Weights of a small autoregressive pixel model.
Training: adamw at rate 0.0014, 7900 steps.
Data: trained on retinal OCT scans (Kermany 2017), 41.1 epochs.
Rows from block 4 of a small autoregressive pixel model, named by matrix and row number. Rows with one number belong to one neuron. Each number is 128 + 32 x the weight over its row's rms, rounded and kept within 0 to 255. All counts start at 0. Numbers have three digits each.
After each neuron's rows are labels from the 100 images, of 14976, where the neuron reaches its highest value: "responds to" is what is common among them. Only what is clearly more common there than usual is listed. The data: retinal OCT scans (Kermany 2017). In brackets: how many of the 100.
# fc1: MLP up (model.blocks.4.mlp.fc1.weight, 384x128), inputs 64-127
# fc2: MLP down (model.blocks.4.mlp.fc2.weight, 128x384, transposed), outputs 64-127

fc1.97:123123088148115155115165115218117114092174150106113107139161118169111115108142041165151152196075135108130135056178161145119152132147100160125118083122133103074124060159107127170174141144138120
fc2.97:153157174175091107135098132119097080153157140092154107157108124139186157093128185169163138097097130157098086141131161162152083123121120133155148144081087166110166152149120095148151103169147074
responds to: finding: diabetic macular edema (49)

fc1.348:107131089129138122166092119180085164099098152136093108120159175147093048175159145140128094106104152099106129137165117092144148173123112115133127155142117133093121117147150144174143166157083168
fc2.348:126119118139112141055144135096125116189110132162147174155111138155101107071125104097135142128138187112145145063104109140142153160124152112100089108131165098105213149117081109058160081067097112
responds to: finding: choroidal neovascularization (94)

fc1.373:124068115101101095123143110150154099108116124092130129146163149136091090102104097126191091142136190117120115077152117157160228103083132196153036114204152161145121139126091117135098183129133143
fc2.373:123137167159162112116174199117120152183136180152136127131116156139137156114155180078030153111053125124073122134114115170118102190139089146118171098090138155112116147115120120076134132182087100
responds to: finding: choroidal neovascularization (59)

fc1.286:110080073120141163147108150177166112055122130146134102131212126105149084145131098109158166144098177075113115142160178140128196121102039125184138160165169160096150196114134134160071125088086132
fc2.286:122100074081113080119117127092122156097090091126151117125163155119114172136152189151155130145161086135137193117150095102113125081069185127107098097119163092135154009165111186153175086148142127
responds to: finding: choroidal neovascularization (61)

fc1.215:087206120086140130099180124111160120132101120160090068129153161147098106150123057183103109104143164107112117096141157100114103146099150119126122060225122123095132154166118112160091127104151203
fc2.215:131145119147186129175134150119133137139153126121101128102164128099169143055145159074126138097114080146093136182094098172169109135129092048113171158049125158079146092080126094052115141061144097
responds to: finding: choroidal neovascularization (78)

fc1.229:088166064135211088153133096078167171095149181093148100134125107137143194158146139103093144143145117130136115082138109114129077134129157192125071139102126085119089121144168057094139137113120145
fc2.229:094070141158141178155119152190122118150112149084114150165090088128141122126144058119098140126151118119218208144125106144145143134118090122036125102103117148105140122104166101221096120131126121
responds to: finding: choroidal neovascularization (59)

fc1.33:148094107151075136123092116146147079099165076110074138093091110129129132142144095111159128107163131171184133117159113126080129165121123158155131095078156128133124139122113185108121139127137164
fc2.33:109116145140149133117117115095094131170144150090131100115083166151131151136198188123151162151150102151145158148148100138105113090093163157093180146101127110150066087137132146194172230177125183
responds to: finding: diabetic macular edema (49)

fc1.114:111125096130112089198134100174102156126145129128105119128138097139172107124169174188165150141124084108087112101165110120108066155122110150108130162099088072118192035093112125132160150138116096
fc2.114:141132109066156118051065127117125136106123089119192174136109133107115103130139108134186138201102108118062141150164177117141115152168124090108159134084121182147109147110152136089149092121085188
responds to: finding: diabetic macular edema (30)

fc1.164:093119143133146162142160183133085177154118105091143158115190126082098105191158159130132062054129172107124116074127121107109165091117155161132130112096162113126148112172144113148161139127149137
fc2.164:105110066140206143106079137168169081072148104110099073143119118119100131107116085141142165145137150073160145132086128106136148094155193056114122118143105148113143107107082119107121109159158108
responds to: finding: diabetic macular edema (28)

fc1.126:106085170150126153110103153120058183154152092112058106110101126117142088154111104145088129095117165144108180100138177157081123139134139146146134129122101109150093074158117039166149133083150121
fc2.126:093182098143143103142116145133163129122069158109128216163127118096167071150113172088094186126146138140143157124181137139125105120134075086124121158116139156139068156141116162141094102163098135
responds to: finding: diabetic macular edema (43)

fc1.353:114076138149090136132132108133068160118105070119081153131169150126128099172162169182128118086189126148096172084076099121126176148143092174127117078122084067170175118198121063118130103146156144
fc2.353:095153042121131142110104139153120096117174205111217193130105071112158116081079052118143103143113166123142156124153152150071072123174124080151097162148079133100099119186117196176170172145125116
responds to: finding: choroidal neovascularization (59)

fc1.270:127144081073110127133176124130085157087131127132134165153112121119126094082190177083100172082177191121149104052097096089140182167120073117101121084113150123184141149158181106082118147084130135
fc2.270:152111160167115153101172167172098113119189202103155131101096134098152182107143077147150078175129144156118162150149138099079126124168128045187119181128180157114116128109160134139135195105150121
responds to: finding: choroidal neovascularization (82)

fc1.9:155116160159113108092061161076173126151138100114105064049091153116174127174125144163142151152099142073162108138105158179152141143149094137177133120142119127087165130102121144116151094073132154
fc2.9:126105118105172148112127130127126126100135156152114152086105123125045112066155143123141147085048136102091129086127100081123080074161209098110155133132146114075069161105167121092122109102102136
responds to: finding: normal (80)

fc1.154:143076115121143119161160111115107160119109168100148093087129150056112151118155119142100126102173123092086067030126111104173138153096095143127173121115096114132167071144144098160082123116145142
fc2.154:135139123102147191138102126142127061150166133179133065094122084159173151113144173077144115149107085124112171130153130154078139110130198143146131155114119122117107186107134151162178085135131102
responds to: finding: diabetic macular edema (35)

fc1.342:081113122106068129167139172179120199092165152112106107201152093124152115150110144169174122113168097112147077135121091113075099168129137106139156152110101104072124115073104146148158109163150139
fc2.342:133157158088124095140150135108057216073120142160150134150130164143133085115161079083092097175148204156117189050146131116128152101120078144099065106144190079133127081189132134104181120109129118
responds to: finding: choroidal neovascularization (77)

fc1.351:115105037152119099117149124179115160103100103168120144123125130160109108194144176141084141074103110118160128128160153145143146170107151093125124117150105085090150146242101112157139157113097073
fc2.351:141162105134099162144106146130132103131163190114110139103159155180111170110051132118205087150196135131117205100145115144120114145148129107111085141120152152139119086176149147114183195150108106
responds to: finding: diabetic macular edema (45)

fc1.148:098134145097123128091091139135087164122175097140152111194139131073094117162150137107126164064121155084124111056139128082164173129070088142130134119139091118102195108159165110129140158078156120
fc2.148:101150113135155164162091128179116105141157186113135057117141126125146197103115132129087120117128193101130083140095149139084165089112194092169153107106173122145088116135117119107107132113149112
responds to: finding: diabetic macular edema (74)

fc1.38:103095134105065150131095133147055113103114154138078157116094123099204151183115170114128137092178209078147120113152101108145102094087146197106104103119133110149160152125121168131125163088092179
fc2.38:163023150157121177123137134117110090165122106144166063162094088195106163124131152110141130123141159137146171071175113125134123095139140059145104088126142127182106109145125130100139123161145141
responds to: finding: choroidal neovascularization (95)

fc1.23:091149074138146109121168106170105122147208135107127086091218114126140128140125109145168130145167137062120158085137115164172177130098150193186084115113103110149068153131137083097117114062086112
fc2.23:135188210108152156129102140127120144118154084139117168141088154120153096159122088082109091151147131189137112131169167122158193133114063078106179097177121137091149119140145139113074121091138097
responds to: finding: choroidal neovascularization (83)

fc1.285:139092046092092174177109095143116069096157054142076174072132130131165113122130151111186130129115165163157085090138121151127107138071189115106136182119111129168142201166152128185127142141129141
fc2.285:111120079130137116137101155108118173141108127083100143112097089177121161106117095120123088151150140119132152033105125138104126197133142154155087139142166131180117173124090150082127146147157117
responds to: finding: choroidal neovascularization (74)

fc1.86:136119104157109152160148134162184137124160090160116111142211083117105146128113094125145108120123110168144129078153182093173126068086113169145135100146167158125190140154114157165172141103091141
fc2.86:129091133119159112158157111081156124109077107117102093133119141131088077175090169162173158178148079129093141093130115157108111200141120092070067114133096131184151091142139082130152126190152116
responds to: finding: diabetic macular edema (64)

fc1.279:085098092139111119098108138174091102194174129131085101148139145095130138118187164142118135101138117111160171086123095090130171145079159139096094139131115103170107003090143130156142145135123152
fc2.279:169172117122049170111174121078172139092145102107178067102128139095170106124083099173152142093105117178053087164101073117138074109153158147109153101108123168109169128126094116107116097070117227
responds to: finding: choroidal neovascularization (73)

fc1.161:143147089053102138175173168137122155111130132134126125082134091092101121086123069088132093100192128121078164057165122130170167148107153130160124101135151103145113115139148066127096119125118149
fc2.161:170151177112119120140060113168159084128141116153169122142153141104149139197162134124114110064147135157135122183123069111103144073104150159144197138097145147146101130068071119125156126094179081
responds to: finding: choroidal neovascularization (60)

fc1.93:106086086141091116164114110109156090161124173143098118094093169160146035157154140139141148038109137135175154137103051134091102125108146175095143144145082114112123159166163126138141136173113173
fc2.93:065091042158106133152136147097109122135129112112139136083141089128136144148129078208103169195165076168111113208135147127130131162148106074089090190112111158179099206149085107155134198146156132
responds to: finding: choroidal neovascularization (59)

fc1.192:099086148126077149181125153123108085159121126066152162066095131178135092177128117119138165140201123110115091099137105157095177164069098153160162138088105111106163064168141146107112149156106119
fc2.192:128129057091104056076119146084153105119095086154109110143105088124142066147116193130131068184167145106183132118123144112086166145160178162172136095159125117165065207127137137153111091124191160
responds to: finding: diabetic macular edema (67)

fc1.198:116145099151071130094121105152130102095152107185106087143117159115063110126199146097118114091097124095122165097142145128138128131124097197143120101140118043113166088190147147147080196104097080
fc2.198:109159157081084178111121139117099160133172115110139154130149147131131136142092048099093148122123177167108162083131114141151176108145168102140183109143124132125127103121087070075140135119169127
responds to: finding: choroidal neovascularization (91)

fc1.329:188153161083178147175166102089116159133206154113103146108095138054133137117150052142159112064186133167136138139193124101132147143087169115120132042078122090104134127156146149088134201108119123
fc2.329:137118157146142134086127140158119133155125079114118127114130133152185123048085118108124144110088095099172137070047110141110135092119082109106161107118170117127158156125180073169123113136189080
responds to: finding: normal (87)

fc1.250:135176069109084163138138094113113164105145110143092087133132095119163157183125078201165150124144123171105123105177181099124146176125171102083123054116148196090145158136146110116103104122139104
fc2.250:103054149078148112111131117151099103080102121042138158129149154098150110111115088154112141130082168164166153131081068123144135023126149127131118168116124095087102124163174113131156209208139115
responds to: finding: diabetic macular edema (39)

fc1.42:119126046049122175152141111119092132107084138124161101133151089078172107163129133092124118077121144112054040052119146089158123135103140093117183090133080141133114111098137116123168154131126157
fc2.42:151134120109112157053131166172099141148089123086103116128153161112129152117118085144128158097090108152094107165115135117121154153158187102133115116109148148143108156140140170120145154052139066
responds to: finding: diabetic macular edema (35)

fc1.382:108141089132069106139165139163115111103147183141116033135155138072099121107140142130124176134179107079115137115173173154121090116120113178179085169122087121169118107152133092142144074147141099
fc2.382:146147143082147145080143091153105070122099085111142139062112160104159157158121145153141102124135143141101133130110176134153146152182105147138155136147120112083145144176069100102096151051090127
responds to: finding: diabetic macular edema (65)

fc1.177:157165075098048173107111149159088169111134104152058090089170168126087120179122116146069124086120201126108140113165158134137106154136149142185065135126128052117156165157158100136120104124132121
fc2.177:103135148151085142133105125073200113155166117155211133184098110140095049141110078143149128103140161154044153139152118094163143148110115134098143120068098126159165039091127128087166111082109103
responds to: finding: choroidal neovascularization (88)

fc1.61:145195142142113197144175164121097117102153061137056088102109099118165117187108136187146137090143137097174135119158122133121051137095096047130128126138132156121133157133153096132152114122106117
fc2.61:154150118139175150110147110098178156138092122137129156216119158134034114121134137048127106128074177136101145133121125095136135158134120109123134160085160094170080096184120130080091142088102150
responds to: finding: diabetic macular edema (41)

fc1.322:148138130175132120135106115165137162078121084102111093134136147115166129149082113125165080143163089169143109098180125104099153163108173122140181123081080087120118209127154166136132088131133157
fc2.322:160120146092126188054094162093121133172125143095160191108098073127137159080168145104168100179132149094099141164156161182140127099145119118130099127166124187107091069135135132134206188145128098
responds to: finding: diabetic macular edema (38)

fc1.363:126075148080117104193145155113153122123155150140118108124116120150171151153142146070123158099184106089131148141156130142129100096134145128158142112125082100164136171107131101097111177090137103
fc2.363:139098181118136124084138070126151118154116111169067147133161132148084059146123131147110157190088116163159088086120136142166131199146118130156108121103092108156044179131177149072149114088085153
responds to: finding: normal (92)

fc1.278:115112051160095148130127065155131100140110137168121099187103157138176095106122097150128117087175188146182146104139192135098099101151129141115075117165158116126137154131111158119098098127138112
fc2.278:089162201149090125150141180151111136141181097085147104128104169109142164125121129135136103126119138128162152128071076099159171151082135143107175161083137124138194058149165122140213120154180086
responds to: finding: diabetic macular edema (35)

fc1.141:100159090182084134124160083163125191167048093110091101112094132139124124172186152084079159118115152105099146063144145155136122113118124123156132158164159089115115174131093115104172132151099171
fc2.141:134037131125141133190068096148139126113126147088119211139124127094174147129106119144118129162165138177106096174121116139079097107167149156117137154135162116103168156151128135175102091138083131
responds to: finding: diabetic macular edema (45)

fc1.352:159107098087098165067142144144073191169142151167150147172133163132075123119207053184088163086135172117108160067114088110109125112175120127098106155170164100105074127134155090152102129067099130
fc2.352:099188192110128096181192145196109136130107169122173171130153119113118075181142138066118128122084192111144116113135096085132089138150118080158148096111132125153199109164098153116161075166168131
responds to: finding: choroidal neovascularization (62)

fc1.7:109067116072082154168062124137108089103140115152126122131126140137167089174115142096181099135137142099125172102127139163131084139108144154147176097140126133139095138157123200059105076140115132
fc2.7:156089155134170140062137108075120178108160179078108113103154116160117125142095101101117081144144100162146072167176129097095102097123069123158089166194119112171164150121158127162118132131158186
responds to: finding: diabetic macular edema (31)

fc1.151:190087101150079137076126116141104180099155093155095134176166105091155124142110107145146176098160135123077169045149139101123137153141071166123150056122131060109173118214140097180155097103104135
fc2.151:075148116132147119175110110177094042142120190095183146099122093130095143057124160115151132138116172138198125114123123164117117132161114063153085150172134148134049108085087077083119160132106145
responds to: finding: diabetic macular edema (36)

fc1.207:110143096143148105157121105174132158084106146179083149159173134118123082173131117173111098083131154130173086068158099142121096111096118143182157121122135108126100086161112171097151142105097175
fc2.207:179092165111134188086154113145166095177084093150195130164103085154099122106139149112099127125183178146162124150117106094184162140110141080146052164118139143108146164115132187142158062129129156
responds to: finding: choroidal neovascularization (93)

fc1.316:139124184093040182089156098154132169117115151133119142114149142123126069127148104137119149059084159115097164152102089102142106124133092092103172141145151095091106077135153154192121158130142153
fc2.316:090203113103130111162139190161122154145151162112079098183145128126111124140106115142138106151087116090152144112138131052150154159105147137107088080141119120125115111098128126083144108115093084
responds to: finding: choroidal neovascularization (59)

fc1.267:088113151150102162117132140213067176117122092137128112071107163083079103179116122072120160084142139127103158094128120107061224119107128163182130124146113073147131121167154176135142109104134136
fc2.267:114120087171111110148143132077121131095151111110110152144114114147149120082199066112093143173185179185177059119086068117147088120164099115141176172101085119126144120139148204176115116130134150
responds to: finding: choroidal neovascularization (60)

fc1.119:130100112062038161070096100194097176103102133097105117063175137116146154146143102124137162150174137136142129073145092089144163087105149124122143113087123088147162113156119092064129121147150106
fc2.119:150154152157108117159079149136068177173131105167161128161106117124081167126136074145141146114094167125126096099119116135146096121164139099119133132169154216157038125139118138097109129147165083
responds to: finding: diabetic macular edema (29)

fc1.34:115153095133116144126113138137084133106124126109097098143139129096094145122105156215101165131152109093112101147142098089123079201173192173124142174132120079114123080139124168103137158156107082
fc2.34:136080077156110153103152118114105159113118153129116112131161115124164139142199042145077130123096161084138091139089188101136062075103113148125076152056138114152164156096074110148093141106113165
responds to: finding: diabetic macular edema (39)

fc1.272:121142069143093129104145168124115122155138182139101106105095171127162075158150136155144146182134116061185141118135123167151140091093082128160095149153126146133118112110129157064163144108136174
fc2.272:115142102145190111095148096163106156087182070086129106108135151111114109093132175098136110106079142192099150177116128118161141223134086173141115142153120119153116199172121096168098078111112080
responds to: finding: choroidal neovascularization (74)

fc1.222:086072191173106121152130142165124150140129113182171132168097141086137158153164076125134100089177148099190133148139155096135138143133123146178054057147117093105163116119161193106107172064103104
fc2.222:116080181139121151155154104162111184110090116065073148127103147145156139098035140137132117170199107126146123065142068093077172115107101108151119131135122124133138113138097099155082078208142164
responds to: finding: diabetic macular edema (28)

fc1.245:143129147208096162092125137176093147123129132190081140154119119120128118125194139145118143087173194108103152106151104142091072122121103153106132139094088071133147120144145141158112097182102131
fc2.245:107125088139169104192132145111113103107148188118112109103082127122125124083113237079214112112157159132126080174103113115148110149077127098107149062180162165167071078129103134132149112141095134
responds to: finding: diabetic macular edema (45)

fc1.106:139083118155147180097100067114123101140131088163143133107147104111104113114123131115168121130117145047095050158110105157130127165105085109160095171102117060116182080097149214125158143150142125
fc2.106:160175116115097186126146066165107115101082073160133175116129133096108133095045091128110110121203118099163141097156160131063117136122176161143137138139118157126139143113134141172133153136129142
responds to: finding: diabetic macular edema (41)

fc1.16:111126107137082127083113154114122146174107149121125094103170130142062068137145109119135170161158112130148119089159152159163198145074123133151062115110160128155142163142143133138136137069101121
fc2.16:146155104088124152128101113105140145073103067133150129127112112145147097179120101095068048110166131119122142122122095082166139121038090184047169169110106168134198115083121142137159104150128134
responds to: finding: choroidal neovascularization (82)

fc1.0:133165103172114113111169161146105130146128142089059140105171061100163102130165080163148102114146114152086123099188112088146172153127091163112142124109082133152131129159177135130075124107142156
fc2.0:134059166147162141148119107086111102177180103119121115097120131083122096124126113116136111153106146124103175140080130135124131075126123123117139030167076122142089050135150104164162182147155116
responds to: finding: diabetic macular edema (53)

fc1.12:183154117119115177107104137153148151070124112080047086129132087134142120138102178114149140112117149091072156142144126081114198117148142146161110078120092152104146135162068088139119106090140183
fc2.12:136108108120124142118089111127145122149101141108171168127134142144130165094103091107088146187110144118196115077092143115136084101085132132081125245174154072075146147120172130164151194131130172
responds to: finding: diabetic macular edema (29)

fc1.45:111128094105064114117127125148133137175151150187078076104097168177197123102113129112150150110171141123129132123113140114116096117069119164142126112096066127107168125136109088151110172031144144
fc2.45:134120120094198133103181132106126125124125138139109141086121093157136148147044142082164220162150126117151130149106138154160174125077179141126082122110124196149132120074110112141157136160141170
responds to: finding: normal (82)

fc1.269:150106122124151139149114119116109114132157139176136158143117114115119139117156148065096176123151184076080126155158183164143130089110176137143100076194070095137172127087157086162081141064153107
fc2.269:148096171151112097047151125129128135194138155153170145166104114112145159137112060175162083086150094147191119116125077111159149116107126063091159119101128102110134088138191169125142120083104150
responds to: finding: normal (79)

fc1.326:101123050101082095115076165182120148115099154123118142135190109094137107151115090080173075126097109161159089121138116144136166096089127159197117130135128158122120140168179125161128140067135166
fc2.326:097150114168223117097117157119150106106117144195121183108166124089123179066123159136102128064143127114105141100172127121121116113153115178087142137137123106121083015135125156143094121177108175
responds to: finding: diabetic macular edema (28)

fc1.317:127108053127136138115156190150126131138157164100151122122118150090177061194180154176170136132138085101144094129172141112110097147142115065083129151141150113110136124141139171155125109157147104
fc2.317:177148203162170093134155109151124153050100112105101181145117154146111143109119103107127151131130213146051153102146127097138133146182115163130132189157169133149123141130152130095136132084125137
responds to: finding: diabetic macular edema (63)

fc1.168:107102143127084121157066144223136122135118143144087158123065141122107073120133095137190104130144147128134109146159109182046154144135138143161108066144129100189129138126124182098166124092144158
fc2.168:112107180115169187124118110084108126194137144061131148090130111107189170123145178125111103140108143153096114121156151129066101135151114101096100163137112166074115104096150136209096145129152163
responds to: finding: diabetic macular edema (38)

fc1.274:135124151085158103066155165141128119176158126127151120080176204126119126161142079128148186139161135152090144081181165134158139122090132108094099159104057101096148075128094151140131092122115127
fc2.274:158166131084108074187138099097149139122091168084077124154090111153166127127174151082085087107188105086133156170087112136080149074140111142125121136118121182082152153178164132051094145110182127
responds to: finding: normal (78)

fc1.169:111139137121138162112106123188119190072161028188153145180142123097088104128112100122144127094135151067105123088169111126090118101056134106092118152124151088163100081197121162098156136125163114
fc2.169:135199170115113161121126140136124137160117116183078108088135157104095141136163152134119102113162108111127099125079173096162140134141167121107122114170122099173095137052110120132095108064147079
responds to: finding: diabetic macular edema (30)

fc1.52:166144155089134141110097197179099140079142123051147107106137155082201083146100135166061097104124181066150089145159139098097147121070153145106105103135135097103130099121161113143089101110096131
fc2.52:115098145090127096089116115125138129087158122117144092169135146169136175109133084078070161181150132154102151098108155122150142132169156150127178084184068095142156149070057138107136110106108152
responds to: finding: diabetic macular edema (31)

fc1.205:171140126153109130186069141158100167107104107153135113118140113159104105136159083124063163146099143095147134118180151135100141114078137143161095127069146082187182146185117149158092101129123130
fc2.205:122094143131141084099106102105116079148097106103138173111127155181187166120148125158193140090157060121134148129157096148095115088143148127089133153169120117148052184082140089120152167223114115
responds to: finding: diabetic macular edema (41)

fc1.325:101139108194078126125126149133140132172168107147079126088195159117113088137119126082132146153078152130156124101177122158095159130107100167152076138113109112126141114123134146104128090104172099
fc2.325:161124151092166107124089145169141120190072125134148186136099073121137150167148155157168050024157087105134174160148099125141124129132142137109140105126113139090064146172125131207108121139140120
responds to: finding: choroidal neovascularization (94)

fc1.72:091141115191117133155149128136132139124135143120111081155046130081119083136154107146110123124169164107158150035155112164123170186086183153096066058156127118124078097157202141112132106143157130
fc2.72:084128102124154117136092138075140122081158160106126096127121094102093097161158081131111135172107121191191071236109140108151108190195110076134171113115081115096153108083130118144123169092126205
responds to: finding: choroidal neovascularization (68)

fc1.144:142145107041114081152084141178156130088173159129112084122137124150225101157160124175087121111129131087140126117114113139167167117111121058142104091107119134154124147177131062111133113065122098
fc2.144:104157128109144164112219122120112091142102090151108166120134170098113144069104131099167172109130147122137093112108142165103084123163177203147142145154076097079168118074152120157142124177127167
responds to: finding: diabetic macular edema (40)

fc1.259:161110167127153185106118117136149103077117126164150148139127061158108133090155183123116149142139166080162125083153098092148096113140151116181163087144161111123141168160137135142156158118133146
fc2.259:114132088196140146118134149127123142205124121143130115145144124111113137100217054179111114120127105202102173113166133104128098179195065064095102162133153162129140081132121140094160079183095088
responds to: finding: choroidal neovascularization (61); finding: diabetic macular edema (28)

fc1.263:129152108145139109092172162171116141148162134128095128142118131146169083156144115138134134126125141109180111099191126132065155165079096124123112124128110166114130126160124135148123109062136208
fc2.263:143108174159100164115113111099115063150154114114122169123152123090121099128167069148122115135110201114149145100061137102178186077182109106115139142077092080132069133140171111112103107171151092
responds to: finding: diabetic macular edema (28)

fc1.15:150115141116095139229118127102141145142146131151100150064187120121104167160144101133144102116103091074060172177134072096104128119105112184134080131129114153110111112157162112135108180182141158
fc2.15:088174160130132093122156148111164163185084169113110110129128096136129125131123156093158131121127188102185113094092126130129141167091036119082088114171119107112092103104129099077147124113156093
responds to: finding: choroidal neovascularization (60)

fc1.302:155143151133042192106115117195126147090150110117109084128196138131122076203074156181131080032139158078122148103128106140115128128115163110127131164163147102115141127141127136136103075111136140
fc2.302:110097185099069152147158112168161174096136117125065178118125150102135157131145073067124161156156150148158073106136165100161091182082054175074109120145127126138179102123104138112154085076151169
responds to: finding: diabetic macular edema (43)

fc1.337:122175080051133138188102136158114128092149157128099130140107180102103085135157078161148102120124156096152139151165042137083108096096160110129151132177178158125096114107140113113109144130082106
fc2.337:094166098165137110146127133169081141085102106052155168153101112160163185151085124175163098146121121109179169099078143146138101121153123078142173134136132152126131151116115122158114112136196127
responds to: finding: diabetic macular edema (51)

fc1.121:123067072178051184178135138219166137137092134112137131103081187120146104151132161093167161116224152124100124116088094164116154119126125136100101071152144085136136117150100145090126095121134107
fc2.121:106135168111088094133155141099114138146163094086139185090129145148132168072121141179095111080142099104113063128109163108110157120158121140140097199090108161147127223105160186159151204146118104
responds to: finding: choroidal neovascularization (63)

fc1.175:142089064127115161129113133128075145174117080139077126111154109157105089127160098122098072061147141113113115097157115103131171126101095132166091107128102064157139055135202135123152093168128151
fc2.175:112109206126137083070070132148175108081114153101129094146114119052160109141123123134187141175176102136099066140151129114051091099069169159072110110119117137141156152193099125125163172166139130
responds to: finding: diabetic macular edema (28)

fc1.79:129122114173083149135115125171119121125147116113095098123086093150156149138166185135152135074092112122134160146131099097078236133105099141131128100160164147144138149151140113118109197088083172
fc2.79:092127124122178110086188094161098132177112151077163128110105128146122078119116078099130113228191160116110165087030134181144134119164176101130142155148147087148109143117112131158167118126124116
responds to: finding: diabetic macular edema (30)

fc1.40:138153210172125140175145079148127114138164105177081081134113158125133093138143105101109072127150133095199104065127120085143091150168107131126156134129117085143089113116161086119139166125070104
fc2.40:167171112100150189110190162118153178132168100123134144158146139128165117155141157136123149137084137153112120153121161097182111131097195151101075130116149115106218102148163128104163066144050114
responds to: finding: diabetic macular edema (40)

fc1.248:141102131133070170184123162152122109185181106160086147164088152050143078146120143135120109073120110093109119075097136158144132101104160100153180096157091116108073121093108183117129131072157137
fc2.248:106151117091168146140179139108083146151135166076143186097087147154109144116068103113140118189159092130097144160129093115130140083099085189156099158141127116112115151105108154180124093161132179
responds to: finding: diabetic macular edema (28)

fc1.62:153137122160159192092038153152183119102192141114096136079149164171150087142131141142174109127087195072106136097104177130180134114115071164108135079100061151133111140114113116158146118106094141
fc2.62:155135103133107114142116135115135148148101090158162147111079131138137153107129177176096146144155085081108088130135117112114107127143197124108188125094091131025108134156159171148122163174154106
responds to: finding: diabetic macular edema (36)

fc1.362:131119063083058149147137136147089125152144099160074108142176184105134146153111174110117168091127149122082160085157159143110101167141138196184131152126144107096178072148142156153123150058103136
fc2.362:162069225174154120114112145109120063126121138169074111173105125125094146132118074076106104093161133174118139115094117100129162076114137096136065042088152129163093129096129109124147165094155144
responds to: finding: choroidal neovascularization (96)

fc1.301:077154136182090101119113098134076156168115183154070110147137088094110115172154130156074177128153098096141119076130137200135110130151086159148117082155073097074103124108106110120166102194118126
fc2.301:162137093100204153116169132123111128092138125090091122075115086174123107124151163126111143143156109174138064106135165129142085123108124138147109182113123164115168120129055111132176062116122165
responds to: finding: diabetic macular edema (49)

fc1.260:104113145149095153094075163103119132116161110142119131071098086149109139122091115093136105101149107134125120147144104129098147162113125186119109122056114161150153155163179120138069124126092177
fc2.260:093118056083087133059149128130130147091143174126137189095118161106151148069112105179119129129184114118099150113105136101115138096183129117095094164122085115141130073111105094147098200141143110
responds to: finding: diabetic macular edema (33)